A small self-supervised image encoder, trained from scratch: trained on microscope photos of single blood and bone marrow cells.
Rows from block 6, named by matrix and row number. Each number is 500 + 50 x the weight over its row's rms, rounded and kept within 0 to 999. All counts start at 0. Numbers have three digits each. After the name is the row's rms in percent of the matrix's.
# convs1: 3x3 conv, stride 2 (model.blocks.6.convs.1.weight, 192x192x3x3), inputs 120-131, a 3x3 kernel for each
convs1.116 101:514547443461405533498524561509478428506459500547564489504588503490479510525483464463471536542556604578406529515461519508520456521519481518566522559478507564552486413516643432500434554463498500530444534484515513534574409446434517480483457448626387453481394455548450599541466462402474512452505572489560413609500562596465505486
convs1.117 101:386580461549537482494503489484515395619601591541445523570506556395590432555625465509510432609465524530487533355514534488470519550567503429481489444461557444493505538525496510435530493502404560491453536534496459532538444535579499526468476448563486470490563452525551499509471531510501507565481588414464514456441614523586537481
convs1.118 101:471538552509527523551491502531523474517540534513516425390538559458481468477505560460457548498450532474486510509549578509500508440491438467644480627480487549480460557527597489515502507465522511455454459466595494488475444465461511452487602508571529471446539500446516441450557495399509525398474464450465447501513528519520520545
convs1.119 101:491518467475487438576434407482494550587492523455496451422539412587576643448576460418539565515514461545466445533535479563573587523514513537408519433504545595562611453568510458511509565476485559427439526508488539503436575542410431454506557489502446517545510454571616507529507407466584473456480523551447417498405572498456494543
convs1.120 102:489493471553536495529499570538476530498502535439528497528536463452412482504538554469454498529437517535458526488543546482483488503419381473428468441512508384559480468469496492537495404549557465448390460464521466539515398466516541441579479565509549470486434549535518561512541565402540517435520571462474548548487448479531540489
convs1.121 101:456390458441508513525472567511523428534492574425540476561470474584524534498553529522522484538494524480462474480409551563494382557518385479532423527510535483501504409542573566532445544481520555555586474534548447464482604472488507523440595452472495534591575509577476447484516463414563449573528447456425493508467489590538500601
convs1.122 097:484523534426476425514520565507579409501510553445441443431472539615464449545507489525486484442467529554447518540518532451528471533576505581446561429466440536415575488573526516494565501561440485434543548505503487605516492472520507511486543515522531567486564559569556559516508524491546464498559526479497492501481446502472497572
convs1.123 100:496479519466501488500489525569563512474510616459656511450472496473518505517449582609503511523470552507489505532550465461458405529447537513495463455584555517593486506579478561414502523549563486540549498363557567525446529445457446491501562546550540458553530451466558508491514494412530524482567476493449510545441553569516483560
convs1.124 098:584550389585457587394564437423495572445570477454490453483440561519424532425511421456500505455505428499486433439578422527477501541513533426539502532482443511441500447529522523508509513413522535519517427576561541473602522549467435460531530514520474426550556495536542423520564514523477467509532620495454410470472518516533486527
convs1.125 099:431647456539548482495468466516458453551565521417501522505540402401490474607528478484470523372443468555537573520470535489473431493493472475481453445544538495439500515507508476449507435520464533472510441485541584452549434471531489519473456522565512537450513469475503550388460478396577501491441519532504582494580497549460420472
convs1.126 101:547512486493471551535490419465572413528438500460381482540626532517536472462514502378503439509503628446461402461449442512434452473619521526559434621467406513534563506503514508474466374543465612562522371467513523527498514434540415424521457550435486523503482409481603420441442482494481513522442523547530559513462496605466460438
convs1.127 101:402474464456580489485549544526558438520472445482496361483492615502509557464498490580460548516589536605510634434550563586501470445570569494447547473428503588522463394543493459489579532470507450567507447474474508470514528591512497475527486530394540427561468475526439471537514558580471484479422576521463439612427571472530427474
convs1.128 100:505510544417478468505427511549461409504517454548541422627537499525458496456542535500530525535461499453579542532600494473489496408517499509535612514573474566482483536468537439512459419536485452517468414472469560594396494618486468514494405515438479420480478539504549489467426427477555501558499557497555540499498497457481574503
convs1.129 100:566450516526550418487500404528463488461457536607493469550466473449593479523500448428495540490460593481465508406455576496546488444524468580473450458446472514480523493467446531463464498490517488618482422548469428514530416523518548526471445534486508480528477411421535456491498448480546536508511494522450413469516558495541522374
convs1.130 101:494512484480460584439495426513451488531513476414441528514586490483460413543547467547471562502489545541421423462461440482584436445523461530494408489504469543498445553482517495498432516497452528460545512511520460435421518469491555455446534563497377455599458593540530553522507502576506411551509427462499532475561582479476488437
convs1.131 098:505547424467474479398457408447549443553529489424490572479529501479491513455527541496573516471429483525407521483384498571476424499500473551498433512506472474516609504557550575502563481528501422471510495455441515579437497505511521464438549552537577532534400495575491447590569463497487530520491569514446492428504417475574471478
convs1.132 102:507527515527506353429459510502375457500565469434478463443533572532482605468422566556561485495507492518589450522528415418489449424539520521512451485526491426453476542514486502526551415525473517528503595533442502536402536479551553393544456451546517519560495547587486528524422561484592515510553471594495445445515601513617550512
convs1.133 102:547525565485481495524404492483427486553540508469431508450478480598423462454530420484547526513513485649462524542501449429530479502424489440553599469526480612374498497521554524483396445453601490523512447471506513595512450502535557538425561442532483490471554522544468452459460536521512523507431476507547405519551482562493504440
convs1.134 100:481428471509517521574457489482458573504503539493515606577433475441524450596527462511430489466437440427486522484408459550498529603478550497444483469383441547483471470507476499514400527443540398465432540529499362450542461509422498529446495544508500480599488533573563481458459545507527548447378480532492479407517537423596515482
convs1.135 101:534555454475444495524462457464561473455434449582491624474519505539549483588460524464471586591477534563496574548484552486515422533552470417561470530420415552438497509526528430433504478568489501443423532473357507515522458467444459500468435455576382560536492552530459560446470479413625440473440602514496544590461418461462520544
convs1.136 099:466543414514556466476512467412511476450536432527606451492528488511333391469324561525485528520492516494531473534482374479520490541587572525491447484470545494541487544495508422428507531456489469456474549420529494515427545485483405470473593485466441608532600481512542518467406519475520549451521466520489420469428588483445475467
convs1.137 098:470509460472552544482486524450519500560509511419496445564518550504509563504531514559589537541490450431409441534457531541452543529536526498515480469517520466527533491465416538541411525495464538520477491492405512525482448469589509534492497471468581422545619471446444494492487496447454453428397554461484502533551489532479506566
convs1.138 100:478531566550518572412496493434520513540573485525592518446470403520447419532544618546497510482493548538564510483541499482597478401449509498503492516469465595442477485471499597559559579531446553471436510436538456498574513573574486466559510430426490506519474542528463416409520548450476501484574581584533575454523505469492515463
convs1.139 100:441422504542424451489467512528434362449520548549449571473503495443555491516512557527506538529567555460534433494503421489567463467543446465503487442432530487516506474535544532450566444594474530562478527527463472519470472435443554584443544567477441486555493484518510489512429456590487382529480573503473525398424543463524502467
convs1.140 100:538445418465470463455565330491552505483518391472507474530551523553464535506551498546454526446538475514502558560501513474505621564557524364529552536518518544515462502431428557494515519521471454440425528555525471514434528456475512543468497481511460546472552530459414418482483504584463464552475552515439482574571515539590512423
convs1.141 096:521414438607491511504514521422442498556571521427569588575485589505515492406435474578574491525463452536448438563571473474532437453499506511421467517474501470520526533450587567583451560518520459590488492528425471403534471585520447452599533479411551499495518480409560545498561475552460464500500560541571462489448523519494498463
convs1.142 099:520574551411478436551523412430541460547470386519507398545411554446410497468507456405623441523484519431522501519520665529502548454498494580531452499491517561516506499530516500445376441449438489547432523464437469496484490529569523421580530490410534547487513443510388593427521502529426548534464558548511521578536539498538522447