config = dict(
    model='self-supervised image encoder',
    dataset='microscope photos of single blood and bone marrow cells',
    train_examples=194171,
    image_size=32,
    crop_scale_min=0.2,
    horizontal_flip=True,
    translate=0.06,
    color_jitter=0.6,
    method='vicreg',
    arch='resnet_bottleneck',
    norm='batchnorm',
    activation='celu',
    channel_attention='eca',
    depths=[3, 3, 3],
    kernel_size=3,
    stem='deep',
    avg_pool_shortcut=True,
    widths=[192, 384, 768],
    projector_hidden=512,
    projector_out=1024,
    projector_hidden_layers=2,
    init='kaiming_normal',
    residual_init='zero_last',
    optimizer='soap',
    beta2=0.95,
    lr=0.0045,
    beta1=0.95,
    shampoo_beta=0.95,
    eps=1e-08,
    precondition_frequency=16,
    max_precond_dim=1024,
    merge_dims=True,
    one_sided=False,
    adamw_lr_other_params=0.0015,
    gradient_noise=0.1,
    steps=5100,
    batch_size=128,
    epochs=3.4,
    lr_schedule='wsd',
    decay_fraction=0.4,
    final_lr_fraction=0.05,
    warmup_steps=510,
    weight_decay=0.4,
    adamw_weight_decay_other_params=0,
)
Rows from block 6 of a small self-supervised image encoder, named by matrix and row number. Rows with one number belong to one channel. Each number is 128 + 24 x the weight over its row's rms, rounded and kept within 0 to 255. All counts start at 0. Numbers have three digits each.
Before each channel's rows are labels from the 100 images, of 14976, where the channel reaches its highest value: "patch colour" is the nearest of a few named colours to the mean colour under the peak. Only what is clearly more common there than usual is listed. The data: microscope photos of single blood and bone marrow cells.
# convs1: 3x3 conv, stride 2 (model.blocks.6.convs.1.weight, 192x192x3x3, each kernel summed), inputs 64-127
# convs2: expand pointwise conv (model.blocks.6.convs.2.weight, 768x192x1x1, transposed), outputs 70-139

patch colour: blue
convs1.28:113119111127136155140140113129127156158133156140104133116158109085124151171172150120186159112112117116135159148140132151060155058100116126126129155132119117158137133148160154119128171126098151
convs2.28:091090134160099109123141140086151085121091087137144100135133146128169117131097119146135174139124135123135131093132153111145161188116111133126125123148112169141127118137151129159120081141130141163151093088108122

patch colour: purple
convs1.88:137138118101129131099144085076115157132156175148090134140125106111115133119164095131110179166130127128118111149143155082157128140173109108124127158176152122120108172122142111137120124132148135
convs2.88:121100101168131101079169143122139133152131143192120104128129155152131106141108121126095186158131137159128160159093165145131097126106159139137128118118105144103135123134088147116126094085117110107101105121128109

patch colour: blue; black
convs1.151:129111147142133141169138158152139144142124127123119117178115129103127137133155123129111116096097143112130100112145150134112128109120098133126197140150147079103153206137116147139131159178163148
convs2.151:192126106120177119104146107109130151128143111148103109121128119117155095124125134133169129124141146109130125136106153148155107135117071180141149139123149061175133150103084134141112110107118122144129101148132081

patch colour: purple
convs1.138:152118162147100169122175111105132118098153089115084125122116166150128118097120093195128091132133101096125119125165181136117174109112172100131148120113110122147082125160147161112159118121165123
convs2.138:125147068110140125088109117131117168128200125146164145126140199129114120136125139127121082165149068093101117075123094123132110138124089121122100176115091130134123093123169143148102150130129127112129126136147117

patch colour: blue; black
convs1.78:156129144129099141107073100099109135132108141147110088082186139139114122147145096135121150113117140141144119118120115115124142146155096125103124118148083114132070102138185124123175112171153169
convs2.78:139089130143148116127133112150186122158168116092122127129117109110143142098132135144130143084149144108111099158147102182154087123142156134059116158146126118105115132140153155115152088112164133141144115146151104

patch colour: black; blue
convs1.116:109089142141122111128137092097182104080118141133139156122078136174169118121140150152139103190101114137149157118153153131127135200108112147183133158152158156109119119089126125135159128170120149
convs2.116:149118139137114132110126121098112116067087080127150106129168131145172090128083116140105121140128147121155122120133110117092156148152145102136135118084114142125128133120114156097127095142133173147122109145171086

patch colour: black; blue
convs1.175:169177134147152139131168153091127146115161115152091165133117092139132136108167113112169117112144134092157159125125155128125154122138154148148134134116130156108150131115129125145131101142162120
convs2.175:126153145151127132117148130088155117102100124106143135154177133162161145131151125127120103148147140133131131081146143136086183124148132105129125150141108117083127139118136124167152129126121133124130127152067170

patch colour: purple
convs1.176:157077147140112108111126121123109139155102117174150098146144169124099103112152148129139162135109095122089158143106105125175140100117123112137109172131157108128080138147106123118149085126088159
convs2.176:122108152144134056134113148107125137126168130097150097180117118144144088149172128101158121145139139082171133106094115142129126162112136190114138148148116194075133140147131130093114061081102097096117133112125132

patch colour: blue; black
convs1.188:143124108165114126098107119106174118139154138122147108129124139162148137093081144134143155099162110119125075126124169185103101119138139106119110104121097092115122127081154129118143121143143105
convs2.188:168155116156115139098086133121126128135131153161109160119118131120106150154102135106136157146107128133130071102137136153104142146117134121168118130135091159118094101116113137089104104157142135133140147098111124

patch colour: black; blue
convs1.77:126130130140137146111171130152145102113134101122122138107113158156156121158137104168095140145096165161128144105116119133161155139132116115085126168152128127119131097108140123127106100157087149
convs2.77:130152128143117128127135114119126141096086145144143136145074138122142144106129096159134075175124138145108141122160113154071126126138120098126133131122164119139149175113098138121101120146142141137142127119153072

patch colour: purple
convs1.141:159107153132120119119106130118107089133101160124152164109126081076136101114123136136129117100084123089146092108074110127112104157119103131148138126121099093082148116129132143124129129113171110
convs2.141:082122099130134133124136123099127123136175107118121127151183126149104126133113127152113172145122124139104068169091109163095156116132081147130098159177127127099122151167147126123123123117099120164164113117122128

patch colour: blue; black
convs1.180:111107160148134100141116119182091131105135132155119123103131187079116131157170097111112154102091129146154136157121142118106086098147185106088147140170145106126116100120124148135107124088123103
convs2.180:148140138092129154116143088129134126093118091118108134129135115132124131167099154145143104137160108141133143162114138164150170106098145137154143129130097079124085175135107102125147115148109143153130129143176152

patch colour: black; blue
convs1.66:068126139142161113105151143048172107117108127150087107118134121122133125136135127142134094094138162124141112107092141124137108114088117093128121107162153127131123095137155158142150120142124127
convs2.66:157109148110099137117127126187104132146143145125168113087140115151104133109131121129145120115160179157153158128107167161137118191088154142157148124122117100133141101089105069157131124142142129123134124146145133

patch colour: purple
convs1.142:164147131099140099123113133134121128119151133124126122123133138092157120161127120145093134114131094130086123130160096164124134154111115149086135119124111117078158172098120087093119167154076101
convs2.142:131097114163096120143130142057111149143145134144186122130144087160107154085123139105146145155151130139102186121104161121106095137123157150179103117132161149137116130145122175111097116081149145126123128133187147