From a checkpoint of a small self-supervised image encoder.
Model: norm batchnorm, depths [3, 3, 3].
Training: 5100 steps, batches of 128.
Data: trained on microscope photos of single blood and bone marrow cells, 194171 training examples, 3.4 epochs.
Rows from block 4 of a small self-supervised image encoder, named by matrix and row number. Rows with one number belong to one channel. Each number is 128 + 32 x the weight over its row's rms, rounded and kept within 0 to 255. All counts start at 0. Numbers have three digits each.
Before each channel's rows are labels from the 100 images, of 14976, where the channel reaches its highest value: "top examples" is what is common among them; "peak at" is the part of the image that holds the peak. Only what is clearly more common there than usual is listed. The data: microscope photos of single blood and bone marrow cells. In brackets: how many of the 100.
# convs1: 3x3 conv (model.blocks.4.convs.1.weight, 96x96x3x3, each kernel summed), inputs 0-95
# convs2: expand pointwise conv (model.blocks.4.convs.2.weight, 384x96x1x1, transposed), outputs 0-191

top examples: cell type: lymphocyte (36)
peak at: centre (72)
convs1.48:124126118096115101141126111091075055148073124145171188134170044141119197153062127131085173161129126136125065136153129095152146130101122106165158090160114142103119118142100106123136138186176079121165113111152128115130119142085141119117112101166166155235133079110147113114133180126118142172
convs2.48:124106131124137125105160075124101093145113124202114109067128144121110116177101113090055180109101146201106110191095136142112149140123107150092073111203156078117205108107128134123125118133082094117150121123123137200113075166081148175119125151133099112144104135066162125138143138136174134110139149118126107115136115147118117099182097143072104161142101137124181189147187156145116148171104163154183129105107171146173079085087117116152152128185169123141126082076067113208090141151084117130128155101126158113195119147195147117083119072106060061127172078122147141142109153139158120095

top examples: cell type: segmented neutrophil (66); smear: peripheral blood (56)
peak at: centre (95)
convs1.70:125093157133095142148124180128153134133114126122145137154141128119140142170142118127155111130140152156130130115123141000129147137077132092101125172164101131154146167143186169120129139151019122151126139143108153114102108122107100123103166086092172135149161098090144154091141160150112180129
convs2.70:084130148145114143152093106129136067095109139127084096133112118144143154162146127109119154100157098105079095102126125087114126188125107104142180186152131055222101214120133145072103134090102111080103137166123101154067144122168177131113101156091012100087129177175081132133122106148137143146176055108144078167117146177114137129110085123128120119128100072129093159154137100129128159182120086156148088201107133158129094117116110115112138127157155084149122151148139139121174150102072117074127122124124104096126132110132147161081070129110122141157117107139143105151194146180095085139

top examples: cell type: segmented neutrophil (63); smear: peripheral blood (48)
peak at: centre (59)
convs1.75:142105177054110173115108103119133133119119113117109115113127124096106134123107157133095084142154063132139089082094163130103175112127096100143149138129122130132142147071155029201145139124133134100097189160083083124172117121172210175152147109101168108144107186150163070166094128151121162150
convs2.75:114137119121143152106094083112130144109175111126119155110136118159126182175131127134174075094153124141110111134140070139107152109108121097132110208125099179145122098047140123097099141088069130086110179071090152102164097093164126074111115142132149120102169040122120110168121132104110087125155112091085099138129135143116178106099104100162143079157126147088175138120102154146150136113117124098103160114122087147153157134129121166129158093144149150087214146152104083143110099050102117130127143133121122106125131148080109108140174115171160121091124205105124129104096117129136150156

top examples: cell type: segmented neutrophil (53); smear: peripheral blood (51)
peak at: centre (57)
convs1.93:093089142138071149108121150117115102144116095129127120100133195158083098131069156121093137109159123084156177120118132139171107176124117122164177121144146209131169160106183080124148123121130133062091082074118096184132143161132149185161075148139134104141197155111081097125123074140120185091
convs2.93:079152147134112121189132135175086067133135145191125118138161076152149088079155085112117091094117104174114147077127145111101078153139130108110164117194127132099225104105097136070113082154123083120075137168103125139063128127138136157155081120112145168131142095131197180127119182160147127150134181141141147124094135115047112124144116120117129148119126109160140098108136147144147092095103091143153154085177099119085129136105139104169134114118092064104168050077123167094129140139136119096160145075117160105100151103161103135136130105165129216116160132147129121074101146098124107077

top examples: cell type: lymphocyte (51); smear: peripheral blood (48)
peak at: centre (70)
convs1.11:149124157097108101105076121159135123120093151174165111124065179179122152140103098089116146157142158142147095114165160088160183108104141195098126112154151153091204147174106114167157161098127137153158118126096181197097175124136135099113153176166128150122157135146091198159201157144086146124
convs2.11:106077182095121125065159122132149128129189180118144106197114133143104132088160130094085125104122146097188117102189136104136127121167107064138193090077044150056163117127074134155133099126131072166095108112114112103140087154150140114082104141119137110166082153091172144117164149108141156125089193137123187112062070154117142072072131174144155146152084101125136178142119162119089108177106116111115166123149118117109085138180100202151204128160149068135088164136108092127155168149117095105106168101122062134171143133102089098157173101121117109150136139143114130122154151113131173107

top examples: cell type: lymphocyte (54); smear: peripheral blood (54)
peak at: centre (93)
convs1.44:113128112118099095145100169100114110158137135095103124122108108131128107148091133113144153140172102131132122141121123000134099129166164106113112096165123172147118148075111131094113194099015097140104163150108110139140069119152191115148166127130112120096130148117141145136172166169167163113
convs2.44:112188106140154148129071110163097167161218122215152207160136073113145155086096157036140162121138126176158078176104101089120172190104139137121094109130150113035092103094106136117120108143131127112137110049097119148172149117194100147189103120128134085083147156145140118111105094123111152149145080095110105099134130128138130191116120134101150156106151123141125062115138142120134181124139121143139181202127064175127160180139096105110163168139095087157126089120134164123142127081141155067130098130160165137098135110133122136112091104087113130108094148110102086120166119161174088148

top examples: smear: peripheral blood (100); cell type: erythroblast (49)
peak at: centre (97)
convs1.25:106113125098139135127049152141119138107095113088114107090101115148103093107134188149102085124155175118149078127055120057128055135138091072146146129085140068147163127096127186126081105170137155117106175149164135105139130133119088112082122112123098088098190148166169116120064113069140153101
convs2.25:191170125110124142096062139186138105127135163149123082136120179122149161080107151087108147089122064085068157185149184151160179187151144110107132178137167146092169101116083126084047131122098148184110162141157132154138156126169093182121090134123106139132059221114153099125135070109092143127175129070156117150130115100165146082147198135130154158135149095110163130128132154071130136134138125140158156100107153097107117198148151163170115169133120128106117168140183070130113071152184131127152160097147161173058139132144156150163112125120132114059157104091094104080098149090121129074

top examples: cell type: segmented neutrophil (83); smear: peripheral blood (77)
peak at: centre (97)
convs1.1:139163102107162131141193111169079172149124100146125101115112150105147125094166134147135135125128084175103099118137153083116051104126106154154113134122149170160166149108068162155185126133176129093127176112100122094092084099180131195115131121050099100112149129049101132079046104099125132120
convs2.1:175097144093123130073138133128137025117058114198184142072173184089184122126104180110104235112130130112127120089119171173099151123115089148140121092132100107064141079102149120135095161218111165123126132142169152145147108190142121103137126150101148136116111130099040129200104129185130116090144054163233163133106107141128144079179151140127142116157115144131072057124143089124118116114213133150205109114149135106107110107142170138173130200100116139140101149131155108112100120134158157102106116186105121110103147158143147182155152144098085121119152148095144139134111081116167075120

top examples: cell type: segmented neutrophil (49); smear: peripheral blood (47)
peak at: centre (58)
convs1.55:198132104134139114133174143150105147083103080131143088118128140115088103154154134119142071126063118105131105049133119115091130156101096139115192182160128138087101148103108185116164182151186116176095148130119058096102112166177156109149116091066080158143132095112150168153085133117137166087
convs2.55:121115100154033126122142157160167092117172052130056138074154142126114097135117161170109145180124095145130104088102196162096077230151183142074122038137152154149130102070149101155105126109125146140096101149139133186166078156143058096088122172150151156135113117097141182122180118093106104116146125146115084069191103098141137156191128158116112102073124081097064045188139135098144156119117121140132158109150125127125150164102142134083164075091097132132098112102096159134119107132163094173129130177143122142172149148129128141133112160108082153128103127157112125128109138176116102123

top examples: cell type: lymphocyte (54)
peak at: centre (64)
convs1.15:117132122172131080077136115108110124115106119127146128143142096202130094139115120168117124165080126092163122100097148049130099139107140118142166122161219174067218075135112189155129120104072145177122078140130150105134144141139114134131138184171168158123100152111111096158130127191119146185
convs2.15:143165130131076174140146182134138126117085068141131131079167101063132118167100125102138158167101169095140167126156110120139168083175137139088091049092071087086118116145145124126125170084088115124128119150145126139126148126086113177174197132170157142139102063087140130134116129127185129124147153146153110171175102114116152076138092164140075116141091152138088108159081133113154111120162173167107147128125096099116144123062086135102125108109123068151113165096122135174146117095161204160128151145103118130157130144128109173203078120153121144084111094113090140149144184206109159139

top examples: cell type: lymphocyte (52); smear: peripheral blood (49)
peak at: centre (58)
convs1.89:123149130097114114116106159088101121121092115176119176141154125210217069081111082126071111166138140073185127109137114106137109131095123081117192075152153135101202120107101134153109110169184156158098102164087141108125193105114158143146104117166148104132096066111124079134118123146136135134
convs2.89:092112098094136128158138127123168179108156197122127146105152097130125095184105078149045134139113127084163107120148118107081094121180131189118098143180140117150144139139112159160117098091096169109129092139095141066094168078088106139129170110084154144155149146146066132139139162075118109170166134092145135125094127109129081185133150126098129142199121128169127114059166141169134159133089148176113130136156119134107078126066048062129120115178104121109106095118165073072143162137103097095186126105125074181146142136098132087099131147161145144102113183108080101142100169205118159156

top examples: smear: peripheral blood (70)
peak at: centre (58)
convs1.12:115167133139176141145117133148133111105143162077134108081158126153178122116111127162140091099154133127094144139096067091118104165133194085139108048063116107143133189102106099096144110096100135082146131140208116184177161135106178150125208116114120143099099102127118162176054087120124157122
convs2.12:113134129154113190149138137106127154098161100169121131096113116180102122161158126181132075118143135108155109082098137178111111103101105143153107214103129116116151104090138094138169175159112151169095097094133121179103147174141109167027117111136144183111165083148158169144070162110104071168124154111143038195154152109153115102157091135116134086134138152158073120178143110131128052143115125181119133091124127107181164169116151081119099150133122172113125101156094096139039152121138118120064144125107159060154150121142116220126085124127097147146145131129168074124091113137084132159

top examples: cell type: lymphocyte (43); smear: peripheral blood (36)
peak at: centre (84)
convs1.46:112136184172193193165133132164119090118169164138155142138171172118133122134087083141105112113102130176099126091132173143133159145111109176164132081129197127076076139138132110129057122142145121149148117120153091076152113127087112111090166124059159170115171168086087212131134082139121131141
convs2.46:099123138207092085166134103120153109159085194107164145049242156184194152081095139084117098129101092077162112087165183166126103136178104155117143150114167090157120129135156121164149136145005117092103118165159141159054055156132101151182149179125102118091105104127066157149146130097133121145152113132098095078137113119134187150117044109159136153170097138079163053107173157084128115193121135172154147102202144131098131105112108099090136121099137126122135152111199118126123218084109117111145152155110139122200130090129140076151110171132127087175105151115116089076088120130150130095

top examples: cell type: lymphocyte (45)
peak at: centre (58)
convs1.35:220167085111093144114142096120154146124103152079095108146098145137108129102097128131183075154147066138102154091072126137066162109123133128120136102147155090118103163092180123122161061088101196122105112128093176072086161128124100182114137134123103067180146153187105115141160099119135145114
convs2.35:159109158142156158130148090130173185128099151133049113110190152095104116139092150142137096157170088075094126152081086121135116119020118230104127121106110143174137129102123157124122066096103146097101106083174155076142078125077091109111132121094116198108112086151076128144124114120141135182207127136118154137126191094105123127142102121151101126183123162115159156083164170118149128120100181167155173112149109126126100094111086123109194114111119166106100048144125167092172119168132154173146098148084188093172165117106111112192171178112158119168096084104159121111135151213100070159